{
  "arch": "conformer",
  "gain_aug_db": 10,
  "activation": "squared_relu",
  "qk_norm": false,
  "expert_mlp_ratio": 0.5,
  "positions": "learned",
  "grad_clip": 1.0,
  "epochs": 35.4,
  "lr_schedule": "cosine",
  "final_lr_fraction": 0.05
}
Rows from block 7 of a small CTC audio transcriber, named by matrix and row number. Rows with one number within an expert belong to one neuron, the router's apart. Each number is 128 + 24 x the weight over its row's rms, rounded and kept within 0 to 255. All counts start at 0. Numbers have three digits each. After the name is the row's rms in percent of the matrix's.
Before each expert's rows are labels from the 100 clips, of 14976, where the router gives the expert most weight on average: "loudest" is the band of the loudest frequency at the time of the peak; "strongest on" is what is common among them. Only what is clearly more common there than usual is listed. The data: short read English sentences (LibriTTS-R).
# router: router (model.blocks.7.mlp.router.weight, 16x160), inputs 0-159
# up: expert up (model.blocks.7.mlp.up, 16x80x160), inputs 0-159
# down: expert down (model.blocks.7.mlp.down, 16x160x80, transposed), outputs 0-159

# expert 7
loudest: 500 to 1000 Hz
strongest on: the word "that"
router.7 098:132153128157118126126099102142131083138152147122152149108097117131140183134116113116155142157109176125104138119113140086100123129103147143110109126141157122176111142108126141097139147096093128156123100107112155146134093138171122168113103139088122089149159140109121136118107106107091121169141122126138154132149153157158137126153099134154121144148123165131109137119163164151146135180133141160169080162168076132087150107142145142152137104145085158123156133106065135118115174098143101
up.21 042:099120115068154136117138174138160118103094116150096127108140106136114066135155136108127106146154101141139104106093120119131087117114130155154130130135097091162145086133094145142143113120128124127164142116117100105125188154065106137128135148141119112093071109147089142135092190152169110128165116121109131121136106153117120116147091139123089150101160092160129111105114123116122116076102108150085130156156153136146152127116134129116094123101138138133105130117178142137102131134102125
down.21 049:144140124120136147124094132126121109129177153106119136114100135097150148129135124102123107143159131188105104154183118147096162141113103143106153116189179146152124092127141086093104091111134127160098157169177107138144111167132110116133147138159187152130144122097150102133141159143156155143150171091171159153145132112114088135164132111135140142129115133164128119094143146107141139145138121137105149156104114098146120124118114096128116132147115101128124138136084155109183120075150120
up.22 078:133088148151122115128143169146145117109127123153143137111143157169141110145094126118138172197136150162144127134129149121155161137113140089142156140084093129129081116132134161132195134122106143130119102084121154144113115136154079134118155122124105103136107146096192141118138113150129097148139132140133146142103123101117103131134108114125122113136090101131133141118147148112097117144123150120115076170135097143107125086086141123167172162080101087100103158155115120116129139176097092
down.22 079:128107138121126127152129135142109171146111129134128111092132134140126109136198176149100113109154109114152124144121094127150110100147095171140114140110113148149110115111151097144106133149105113146140129160081151104124096165106155111147105139141113114114146158097102096126095166152136161128123188129114131139150156125162126087111125150108152106127103067122139167102128077108112114170142108104113188109169154132115134131157111150105063169116127145100121116127140124099128119105156171
up.23 074:119130124097131137123096138122131183124096095106117127154122090131127127109108149103133146162117143139120128144129107106118139152144132179068151107105104119113157116104151132130131117137127101129156138135126122078120114106118104139135128126194083104181174095166102147125147143183111135097153151155156129176156093121112108096153131121125183148173078081138153085137127127126097128131096112132130167127159153166093118129160095153158092114104101132122129139142132139142121144100115125
down.23 081:108078076117152113113102100095133136134121118147155157149153170135131143127073110091135126137116109110137154115128146155064126158161143123081133136124137152142106095125123126130149132121104120125114061157158093139182095080086140137156186130172086152159115114124105115115124114142121118125134151118163126125124087154127090103134150108130100171145104082134155131129100120140127107143111129120122148141143114140143100130162118111088095127095095121153137075133106153163130124138123121
up.24 078:100112126141111137134125110090184128123076121119092124117128124120126127105130144142136100130119163196116150090106113149124082136141118136108095131150161121156197155133104145110138155130078113116119114095109092146112108131102124151123121135140143135141099161113118103142145110093156124114125123112134118099140099130091095146125147116141184119147129141111196159155096154129164100098164131150126127166098152154143172160118133089123124080118138174139119168090117108120083119131140133
down.24 080:102106109099085094107128104122123118130079114111120119149164128146125124151137146119151161124123107123181178127187088125118149122108129207131118157169145154107138097083146096128135120137147099131136154127146172122131134090113088117152112091151152087161154124124130102106122112140160105115119126121101130092127113130147086128185134121133135123112097105156136124121131128135141150121158093110155152112098133149120114129123096140154099123166198112171114139094125169130114097137132153
up.25 094:131130139134131095135125175147135115127112122120138118130131079148132129164105150160139114121142119165111164138087132119150102161118113107159071121150132096105143147130130166114137125112112154173118176107129136122088134129098092139127143143114126135118099159118134090141090116117086144111136119089146140116192117131092144104150151140083097125130097109168154125130133152102137152079131132079139073153183103171132098125166119137103152089177119146121131103139128162124124147088101102
down.25 098:163178135168127062128126172168119084130083156146125151130133137134136123136131095164157077130120105110151113161085144179115110156098159133065137101128103136109165112153148108113108146132141115141114098121120111146161107180154138125157144124151127122121149172133118111102154114162130135100098124127145133158142124147117170108099143073111151130121161123117139144126102142137144165116134112143061118119129110118105105132125115151125122109102128128132185097175099143118126137100126128
up.26 127:153142132137141143099105136148115126117142100114135129122111106150143107115132117121086094164113133118153164085109105154148105137127148104152131133152112139111133119126139160161122122129169098182145117118131108119123111129145143112132152167158095108144179127133078075160105103101164111127147069124131126113102140114135132104143128158105122186107151092123098132158184126148109128095075146136161069105107153101161115103116131123179154137092122102141118133152117140152153140154136189
down.26 126:106154115111126120123100150125135155110166145118128144155152128119130158158117106082073089090132136128103132143113097136130116142111131172092138143144173126108119166120135153139086120152118161138146156152164111093124150138120130104120132102143154170101114141134169101140095073129108105128152145135125124148117091126128174143099171127143136166113179121171137119096117133134132118079112165141116154106178094139119132167179143107148100146118097119163139123118109100154115187110151150
up.27 130:116113150055154104103124134111077128157130133160164138121104147125117110125158076120140109142135152122124137116141181165123116136141152103132112134127124171109123082154097100134114115132184118190179148135150142138128138131137090119143127141138143134113062123114168114138091145095137149135124083099131109120108061092110109109111148157125092100098116106152140125130131126112110112124148149101134189107134131118155128129160150132165150117097137178129126120107151137129086119140145140
down.27 131:158106147114137097104136145126133111125106119162104133166086132137166133147163131148144110076120103148137110128138115137109140108099111120101138146096117195128101102112146146108130119100097128089119133106140120172152110131158106117141169128129127145139131120122131135093133100153124158084096133139145155180155108094108136111097130115134104132080136126130112105115080133126151172179188139105155132131090088165131141136092089140096110139126123147135113065108127139104169141091097091

# expert 2
loudest: 250 to 500 Hz
strongest on: the word "you"; the word "i"; the word "tell"
router.2 095:111135094127115116183145113119128175117144122123146139139133158163118167108128110135141173115094139140139141154136140144173165120138142119112103184102150147162157084122101142117119112138165141143183138138102110154149138145154099097125113102171124120168134141149159088113157144151137119137141146168161173090112104159151107101103101130100155163092124126125141112116114068111117133100134103110140123130155102141125143149153126100106074120146154114077090099108147099140149105152111137
up.17 106:120131109148127094133137110113152129139101111118106131153097173175110131148144116092113126147167142120116121105102119129128130148148183134110151112138092094124153129108079138197155092072095109142138129126128127139064134124132149125097146154087148112123118156134129134159112098169128110113099127101148136153153148098114130082123067156136140143171167119135089142122140167159171141141141137120149125141120113155101137113095148123176140142134072145109087113110145150151163115121131141
down.17 117:136120126146136144085134118099117111101144136137151126089087141165128120146138128121187092063113127180107125161143165120128128107170139118112166137168087121118126178139155153121131095113106131168121152082163139106105131129124154111146129157151125129120142150150100120096093141123127129116109094118159095122131153095146160153159171127146174143150113132083071127171145160131115105148126102125106139121112132117115114133138125119108094133127140151122115117138144166143085183095078134
up.18 094:125085119148113118131100138146099131101142116146105143096123142175133125152121097121105116141130119170151153137122116154148122127129097112113138150165126121139134101167149091160176068146072092128161093122126133148092119101162109149098134114104162135114062104122172166142137103164138115136125126119114154137111154065105132137156089107134162146084146095149153141175110112122169147115141135138138112104114115160111125112105131107127177130102119133145079132117153123125117096149122168
down.18 096:140134129066106148144112100115132087109136137152105111157168128127121120079126098127154150145146160111180118119113117152147162155112124132115093130176124121131118136151150134129085106119126150151127070138095125119125177113115135121104162067110155110151142141126144139059133167116137162142103145133114112135156108112179150104108136142107084169129121110134117138110081160129141148125131155121118159170135117110123146094140141125137139118158117074129104152112073154170112111125147161
up.19 094:107109162134123128165061131175162113103111168157114154137092138154171140106129150132132125179129144151122076124159120134137151157144120120118131144119100102148107129121140078172190089115075164108086097140102128144088114078125130141100141106135165142123108108081138156129157129132133089146125099125109138162092127125114111154153090100141145127157135149112123122129108132116146157139156183118152142082103134143121160146122130130158159113113142121101125145107125146144114126146139156
down.19 095:133162115148135081164137120103088134116130145128162131135141120117137105107108100096114152097168117112110148124154144168103114176111168168092075143136089148149129166147117136095137159126112113114098070141167103117126134107116127111121141126132113121084146155098128140089130138147097137151142116126083096126128159118112156133131159140122114157145165130130137130107098168104089171128176108154173129112118132172158157151121118165142116087153109162147096099118094146130091122156129119
up.20 103:130099109105134147163141142106089131124179169141111168186124137113096153177142129075116119134137160149174091078098158139086120165097151120112117157159130132137140120144116109157155119122128102124101121123155149132130115149129121117114124132153144133115157092116160165098123130137129124129134141094110117150117115103071115087102112101113125127105213150106126133154118121153123136115163144130088121126186136110122147094113160092123114142161118108129099168157129118132149090127139148
down.20 105:116137115087087116122094147078128099185112136114134105136162122124071141109169140100120086147136132100110144103108094122127162096132136169157146156143121127129094130159146114097117124124168161119160123143130126140121150162105133119159123133145163119148079119131115121123137096080138133131099159113138107116128186109115137082088119124135136093120118128129106131131130134170120109171140101124089154145116168081090070094112120111090112132159106161125149129122113160143115101099093141
up.21 096:139132134113149154157111165112141099134158140123172129144133093100131099134134110107090072124088093144143141142124186112159123123143143128103076130135136178139127149116123152133126114195129121162159143163120125159129162111095141140108162153119161137149135116128125107124158154090144100123098161060103120123093092140138143120116129121159153152098134124100104106098137138127125109111119152150186141128151126160150139113170102116136139108157142143159067170140167138124111142151120111
down.21 104:111165123159132126123131104130135109175111123131118131123152143127121172111154108170155104144140165143168130140141131132108142138183132126110153128121153161127143170156111113099158129112135140126124079113175121133157125141139143184138102119139139168135170068136141144132110094110119142103135178131142131060130151201152151104156148094137165109163090156141158106122122166136110081141110117119139127108133160123106091159170141133164121144149143124139129160157147146140105138123100125
up.22 101:105115143127152125143089152156146105114123159110144144160125137144149140147113133132122110144128149149112081150118140156130139142109116103136114137126080141130091144131115089161175126106076140111131116127090156123099169082156119116083163093163171137098131089112154163138160101128118119130121125144131105174100158106143099136145098130109146138128142098098149121181096122137166147111140176126169146129123124121140177112106130102181189124095150106173111139105119112160137106143112155
down.22 102:155161141124127091145126122095123110101098121179114106145126119110101109116127093155141122117154120100133142131132144178136126194127139098132082154155100099103097138127152146121129159152104126107098095140138105136136162141128123079111130093106125133132164136120125223122088182161102155128125106155095132107169140158170121174131162135133113158135145130168115128115117138123138162081098150151107124142147125102121133125161151150146106119158121087168127105116089133131124114117131142
up.23 107:115151116141119098127120107112124101143140114143144140126138138120111134160085155116104107158128151147156079158151137138111169148095143136142148120166140111122169132175099114136149079143098137115087101146137158101121117094151156178088146106141141136139071110131114135144157096158127105138156123095157146125154183140114100117123126143148090148124103125097114143160121131115194117101144159099151092142153075132131126107153151111134116105145115111108140195142165122111115136166094106
down.23 105:116142153106116090196126089106145138106119132128119128105139068100164143115123081141104133153146177176093116131156112134079160123144140155103147131162111079134161178127094106139114124121114140133123071128113121107163163119120079124119109122130092110116120161119121109105126073163132184112120125093111119130147140141168093132170131136118073154149150126126113148172141146129112117120128130111180131117149165152127146122153141113131113111118097139141150128129122132161112124094132130

# expert 11
loudest: 250 to 500 Hz
strongest on: the word "then"
router.11 095:167101154168111130095151139126103143124108161110117166135121144112123114103082122112170136109136143131098110129120128099149132178053109114144150103098119091095111092120142149108148105102130142099109065105170118122094100080114102148125116142139129112134120136143140139134147107105133150126119127116100146093137109130085132111148145102162104149158120132151150169113150180123136087116097191094113143128120153102133132111093129148153156136135111109155144144088147174109134172107119142
up.21 117:135137119140131141134139179134141090149134123110147152142139138154171098143107128116125099126159150122147105145063144076101110116150132104065126140114123177140106080130099152130139101127086098098119156133114118123119129130097114080133138145147115170131103122152126080096137127157165116067148102130075159129147112129097085124085142136135090136108145110115137142130125117114124107149135111111099140098131133110091168101143125110130115134163109105100063132108153143101119110172101134
down.21 118:098138131097172100078141121153096117130127111161146130161120144102145173130132117113116170134113105153134121089137148150143125065117113125122175113151103131129099115134129140152090159090132179129104150152129116135132118128072147121117109104113082106136125109103065129134151182134174092116149118140133167168147133121120103150130155109114141099141182117133110114091128094171131138133126130135119144110115157167163108117108120120121147193124172127155120090141125148096114143126137107
up.22 077:120090103144119131141115128112171117145116102091175107117125140153136165126172116109146121122103133113121096092069137124114142150087110137115097134141126178149109140128167147134159135140101129121089097102157103175142146135167093103143132120132111158097127163150112135112116125211139133126097159132145135134122126097112128146146123103140139159145192117143096112102131135139137141074137117107149155157103101164173149121175150143094106177149120106152137138120138142098158122112106121
down.22 078:092127115142132122102154145107129109139104136176137076148159123145104175126125139151159107125110156108105172166153176125125147107138124155043104104134083166147128159129121089078092145145147143129133106126127123120125114133136116108159121089140104155135121142104088136125147160153158104128126156117154130116110166088118152121128102073106145132148099137154118154134125161141098117132108121100128110125160143121103125085129136107087107149110095125083133106136143139148109187164126104
up.23 052:100126125069133133157112120152127133145136130124175107155115091126122129152170125095091084146126154160148154132138163154148113171131135113123112135164125145111170177123116127192150107140116110130142141133105165127120156153107142136105104146138124153088142124142080126134117114152143122111142126136122143189123156118084120096099115146099131115113155088102093138130138106137147116116178126142139101075177139147150168127153144077131119127089149095100134134128171090141126104118163158
down.23 051:122161129167104121134100141111105082119162101154142084125158112124119098124118163129116143131130120146115122124137103123125155148112174158105175102099120124133136084132150124073093082126184154093123130106122129158161141114131173159125140118134125135078147106100112150115145165108120117159133136133145149177127164123154142122138150113109171150137135130157131102123143151122147158117131120104117166157094124057090154114121147116101150105130116123057116145116130189099132106123145123
up.24 119:120147128112123104109146147115143075144132081138124088113142149134087069141138087130130109118129118139203138128141146116130124153118119151144125124177122106135127113121092144131146120160105103133124129154088145137130153176148132094102155126105171078159103125136113129138132128141110103141205094159102095164103135108092135151162105132124143111147096140096114153118158097124169125098113137108093147127094105090128147143131130121120128157142151078084099119145112151142112117166105100
down.24 117:157119131113153116116149128125179100115138135159115113133160128133081131111125151119138183129109138107120133172162170108103124163101094146121129098122145130104078157125121131110127139122115111118104102107150093172127153136164124129139126120133095105128162090094131128103140179156136102120133163148125135120132152116137142146172126150147159153134102084133160152091150081130076143091091113175126136110084150123157132150097153102122137098157153085121140123148125123114088084189132129
up.25 113:109149085142131104115133129107150110150131123095145152145149114136144142165109099135157118139105113112131174155116150098071159153161153112146140098148125122158133133096062138148149108173092107141133126161122107160148100082134109126139155153081095157123162129150146122094097089144090133149129101127194146137120108130137110137139106162095130113117161155116115155155112103127170111124108098138146111127104074162127139141167142109096089132124117158143104119146136078148135138095121112
down.25 113:105177103135129081109159142056061129152119114110118127129145118149123174128094108117134146137118133122122122102138144105112135112158117142137156107112103154134148165191066152168125146162137154121145135133144113145118126069126114145160130127117127123123147150114153138139142084135108087151124152129156104094096141108137123112135155134129135144154103175146134143133113108106116146149139047129122129158102143136122121114164123158078135154134131127132129168129157114094087132133140075
up.26 137:139142134145105162122138147137119123137094113104141118157142094144123145130114098093096067126139116137146153124091111128150123135128159180147136136118127179142122121095116113112126109133076127114121199119093147094074122104124143107107134113084107140109158123127112154103134105143128115115160088166132144161065141117108096140109079132133120144117157122148134141174126135107150115169136127129150146108119118106070133152124177135116132100108139168084130168093135085155136122156094114
down.26 126:108153150136108101126145143144167108141117104137134132139163096116147103142145126112101109098140125110109082170126126097080132111098123134164154108099117145182143139153109121099153129110073144128108105181188128132114096111129153117113136117111107093138109151131104140141119138156125139087086101146141184129141173125122147147160132096101118162144147125097122123111167142158174134134139131102097143133117147163131129116105104141085165098199113117129113135101068120121131105123119110
up.27 096:147144116152123081118131089109131108137156165121141128120150122137126148131092117118125076118113162143153138136107198094110100088106147149105113129101100160127144128137127156116139122118059144167123170182128113124112159122127132174093149160111130158065119125118098141090145151103102099127155097097136140131109165148096167137138123115114106134134109143144103135100127090150124115121111097131143099138165094082071146140116131126159133089138119109146099105150128133129122133085101141
down.27 100:134171102132155072122177120105122122181159128143148098143169165160115157136110106158102130097120165121120148117123178162113128126136141130141152149128114142117121117114121170169114139151121135152111138163097104157093176106125146132131143175117106144093155141122188122118078103126111126163141089134137169125143138123114118137142156138157101156097115113140147138176135143096150119134160103164090153126132109128145107136154166147109120110108142074159109093089117143155142125094115129

# expert 1
loudest: 250 to 500 Hz
strongest on: the word "he"
router.1 105:130104125101132072097143163137126123106177097130130157131135137065116094121090131164158130121161097157130114109151114108106138112129099109130064092093114123156126118102127113102132102083131131148141112166126091109127151109114162113105145124148162122128110138098170114128135127118109142108125077129148099109145116105062133159116146109130104171169139156135137123136117127128132143153104101135103162158113177172109126149099138130064168125128105127125104117134097140143104157152100112
up.21 108:153146114156119147101127138135112117119138144113135134130133126131082091134105162109159123123099115147115097158125124107200107120114109112085105119129111138087140075169102165124157095131117116094098175112105151128120079089145147181099120117140107128120087098123095150107133111098116114157141138130107173112139087161123071118138137110138124132088091127141148184124125116125154140117102143088119098167122072117149131126136125136170136099137101117158134130164133130125098151127093108
down.21 109:107146105108132130182131150148087094136141114147190119143172141129124138181143164133110145114140108104152134154174155093113128157115080130138139134121127081088078100137131161127123127134147120093154152145114090152160106136128121090118104144104133115078090100123114146149117123116119089125110134153131165121130116108116114157108153136169165118129132094168185104175098143129120118092138089119125117090103141135162160120108128091094158112131140113116135143139146099169131104128127118
up.22 086:114091117123162124126134135127148153123142093118151161137103130139175149138133149084149123125131101148145126094154148122157087094094131150087112142115127103145172138115136168134182126134132129127088134125105123131160139125159129141128112129113111118090141117129079096122126146112148109129197117121108127127101140125124100110089151160125134164117064148061146151138124106128180124129112102108080108147079134113127205111128105151141147106134149133153139114135100139161103148154087138
down.22 092:064101093143116132157123138122149085151085148155133119118144099097140180119147081152134118156138136146136137163126125132069096175139133160155134116085103113127136093162135123069156124122126104153098130127170074146175121132177158111126124120112141101130116123137134145088132134135112119168145141098106131086141143118118133136149145119146089164113127115159131107113162132136145141122153127082094123139122098154149133139112112099084159102197122154127148133132097142117130138102124124
up.23 104:139091129120109146163159106111113116107101120121128152166075125172139133124132120093105134141112125061124146121135108156104112114153127137124132147104142122120174156113083123162157090153111091092139133118112115119114084099071138159128093136101160146126129138131105133165120137095138105148149111134088118107106171136112124140137099129120121125158149116132090114105138166068134113141123140142133127050069144135125111155151132110159114150145133153079123107148144120096107090133147169
down.23 103:131121107107126093157119116120106112160113136093136108144147095115145138155083110074098120135125101157136124116122140129098165109080091109141143153136117150143144119123088101142090109105112115088098145165103082129137142111113134137155141106156133098133161141110124130107100137126094102083149143094096127127167145146155113157123099121171141108156133108166074096143142127147105118122120129093144188136117174145150155123123140112138083134169146147127138114129128129096103117077059150
up.24 112:180158103117115127143127141131091148126131128143203128120125108119124096129146134097160100143094171080139145127108121115124102105081115131074126111132116098127125119149130138109109133165116090151113131116140164121194150156126123134165117112145090130144141094145044127100121099113136119130097101114124105152117112130128122131125137157109134103104111140129131109120130120155117131130123125133076096122147163088129156097160130103139147173090130115137121186162083170118108112111121168
down.24 108:106079140143122082094154116112089147121137073177136116129165124131111111109108126114144102114129091163155139135135178129148143121152116116069122150108120146109059102161151134091149115088111113130122119137148119128143145166147121104139108105142122118157104101153120106112120150179131095150125113125115167123119062124133074141159113127127110113130118166112125151148120156158122129117110138127143138123090173121165103180151135117151082113127145120146113144088136129100166167137137119
up.25 093:137093113118130154104149190116147086144144118145096125109135091158170134138149092121136130142109114173125164092159136142138110117124160094114137109153138073118137141143147065166160092141123086104113105133109129110087163146142080144083143159128125117130121115117147124110151151141130083124122142120116102130129153132105146125137123101144160150121175102134128134167116152159140108065155193135110070108135146136132144141119103123160133143102127110121121156143111136086141098102145140
down.25 091:125149128107064104105114112123130115119122128126142139129086148132118156079113123114120142086138130098135109073152147153109121091110066083134123151101144148086126128130128118118111165122167124136116118112165108135154079132160162137138103125117107137124163131114119157133130140110139145104106137170145165077150182112122170115108147111101116154105083118153111137091125119113111097168165126128155119118085119091129111129137134117138094125137120114131123167143109177102178100086163149
up.26 077:145078151107142162153169097142141117132142150128100107138153144100134138127116126134116112110123102107136127114138174149092120104102139156138124135144109125113116119129150177120129154143103187173159121130151101104153118134119128166115089142077188136081122118103115120108141186154132115133140101094121158115124153114155088103107115124149130141138153134126089054111131130084159102131133130102125116110164085055103103121131101164132129121129118111146131123113141159159111150142159105
down.26 077:143165132119116086137144139118112097116105119147123089164136103171148160127126100142137153126126135116108140085113140120162166161127096093090113103143132164053092086074154170132153150123155130095100107136140141133121100140113158138117146139170117147093139152124135108125127161145141175106123117113140121094122117118100107196165167117101127170149137134079160147136153137110149140165091122140104125128143118138098131162138135151117129140140087137113129100122132150129104141095096093
up.27 096:119084142155153120169116098144130104125108074116122169117118086122153161102157101149086100146107116139144139136127114138084153128170132112148126111146143139109089124127122101103145126112139106166151114098116152113076134095122133119172140142055128148130105151115143141148089108102131119083110138160149113137085151145142137111090093150112100117132125142123114099132123118144148096133096129121153094122138182097111083126129172107098154139103156127106130181097113076138108141112125133
down.27 089:109078124109154117159154096131106156144154176162132127177110157124141135120117143101077173115078127099111122165116180130159129130148119141165108126130122099111142108113110170101118128110076130132113137124154095096160126108149161102110170110137116137111121164129136115136146162128113124129122127130107158137151123128158100084165080158131146091160083146138112085124136107145143155110112127135138155087119141187103150138107111134138129142084114099155123151126106142120117151119184118

# expert 13
loudest: 250 to 500 Hz
strongest on: the word "you"; the word "do"
router.13 098:120126118115178097120194103102085106140098112103141073124163124102095157144088157133133162164140119157160138152127137136150077153125183170127134109138117116109168123109100121152114149124141150130111165124134113102117156092150140132083106120135129170132139103112114101121101125137140165118143104084161103143106105137096129118100124147133107136117098132105124096155138083141194132136128124137116134146124151100131109104110130139121085099100141140098125139142183096154088124143141160
up.11 103:108125144145127123144137148118133139139094107121149146144110065137166128195155109100132123140145167088125131117146120126108102111155085118162082101140162091097108117109115119169136118171115125152114143106120133130138122141132142113134161112170138131159127114130112150109075094119101134137159100146131083148180074165162126140128156125123161146132118164143152130147129145107134094109140143112131115103095126152085129095148125156176115113159133121101096129141143133074116083104116180
down.11 111:103105136105132099109117122143101164125182089158128139139126146132108146124147111145095145148119155136134163136147090113144163082133124135126140199152136174152155117149147100122080151170175159142134146127182108112138145112131125077154123103170069125130111146115089129127148149102106118178113131141125144112130171141166145130126090150131154110132119153138145127122130143150110148115173146128124105138136113171116125140145106137178082138098120103121154152148163097112129123181124132
up.12 112:152128129102135108136131137147135145117150112101166147147134087156129147108155090149141140139147108145178119116112158103144149102091162131143145147121143149138091111152095146124125095112113126135203134147169134139078146139124106160105116155121119094121155088144169122098101130110100131105114122129137104162092072131108122130103153156155140108124126094114123080117094111154132136123064113092139127100143180162106114124117097143087146163145140114135127137129122106147102090169083163
down.12 117:132073155119115145130144107107133130117137120132133150143087108143129188150108118132121145116089125136156168093149129111110128134137124125141131125116094143150109128124140106075140097112139118128185116061118147129123136121136146120134166113156141158089111112084116097108136129096125130108088129132130112133060114109130165134151132127121140156136096105118088080172129101150130113161105092079124151096122160132091088092181125133097113134090113136114090135087085130135086110104128125
up.13 099:168138137117126178144126139137117107127149119125121137117122121093142112098116120136191144110167105159140065113116167140150116112138128094110097153174152128130106171137114114163118110152138090131090133160119137119130126134107101157142115095143094126118180117152084106118093121149137077109141109130106163117178127134108104148114188152155153116162174117130064140128157137153125176162127109156145146114120147120163105131136119151155103112128136105111124108125119151110107082104138158
down.13 100:126136140088113163160116138170151141123101140171096137109130097107167117084173162113115138140125121148122115093146118153158154148162114166127139066161186128136144143103147136118115134126139157123127110163129157131137116144086139095134150111150130174094092129129138070175133117132101134142115111106122127127161149108129140090149181090126140098143150152155103160116085130122162142124111114145087065121091119147145132102110111173119119145109115108114146134100140139097108111135125102
up.14 103:152115110132130117123109136134179061154127113123092103141124165099127105125123126145116136119120080163139149144125159101107111211094137131151150121130103144108130138100137099107130121135119098127141136121101136123113163124127143122093144155127082096143154141162125125121137166109147184100145123114137107189109133080115105095109107130093086164147127112095135102151164144113142120112123158133141118149157149146157126082111143091117083133118124131134107110065107170146152139126088111
down.14 112:098136151092131143118121105101126158141143123116138142060117107146118131141113144110136110124099116109149102142078098122091144127093114139107104131120146118081111094139138128110111151127111160135128093140147109083135146126087177141131082125119134112126110134133172125101123145111079132137147122100129121119150137170149146124170100107149145118167158146140140195171162110090119105091146173149167140150137208135143135137133131129121133126106121111109121115190123141120099105138080151
up.15 106:089137155161144148179156166109156178124111108113135142117097147144196146125153075104108165143107131146095146106119116127121129138118145127102115162135151110158101105106103114133117135178111114119160156122128113141158109127141142080117123120117145145122106106160103125091127143122133113121184074122129151103105175150123121156137097123158126148163140127113158151151095123128123157146151153095131131112120116136131181160117123152125125147174160155105109170097141105175118127140174161
down.15 107:119117164130113174132143115129105121124098114161113119143099117110115136146110164121099105142119112145136102159133075139127122079105139143129144122132111122166121134114145113158127145115105129106112151131158154120088093132098155058153126094136178127133166145150075164146116138158125103092115170113124093094117122115156134144113115139161162114147114103108109156162175114130128123117134124129124173167120126106152115189067099155148130118132138094123148127112126124098113127129112046
up.16 079:097122145131117150153135122144177151157134168124134170148121128155127141146129148155171112171151143157168150168121143146081122115124097129135085143118130153163116101127170159105126117108116121153146086133133120161131122112160104121139135147107104112122093133104139096099083128114126159171100151114149125114113106108162117202095097139139118087149108158116141178091148162137126142145148087109131158111160122138136142144139102133156177133146131102121136134118073095157133133076147127
down.16 076:138121127129134122119115135131161127151093093122148089113155114128136126120122176128133111098182140135138184109125102158158134122149154153092128123128143108129130106133136120109134126117170146085131115119129165085107134104059098124106151131127119133104117120151152133141133163147093102150103137154139097117148127086121102170168130147122169138117144158130149110158143163140098133107171104107111114110092136121176158123114136140115125124140154114028156110120148135123164172130109070
up.17 108:116088121110149115107141130132144135161134099135129123137148143111102103102095146135093147136166092113148121122133180134144121135131147131148112136156133134153118115139094141176161095155096120081155123122129159151094147116125100096138119103109146107170170104121112152153122141142149140114108182091134159144111148079108139115088067096124129149095100122108127121138105151108099165115175118146142127116146183123148109120154165101134094109130180120113087104070149128100130148127103166
down.17 104:130158144085091129128071136177140152149125169130118125150120129138162116125168115143136139121101135140131098099131148127095112167138123107139102150129130114124114086115097136072129142118132143115125101137116108175154116189133102144090152124089163144139129126165164142116122134127150162148082163131128117132139130148114134070142158149179104138150122123126115171082140157110105152098082119102179124108110106133119128113148140105182167123152128141173146132093102155139102107117114137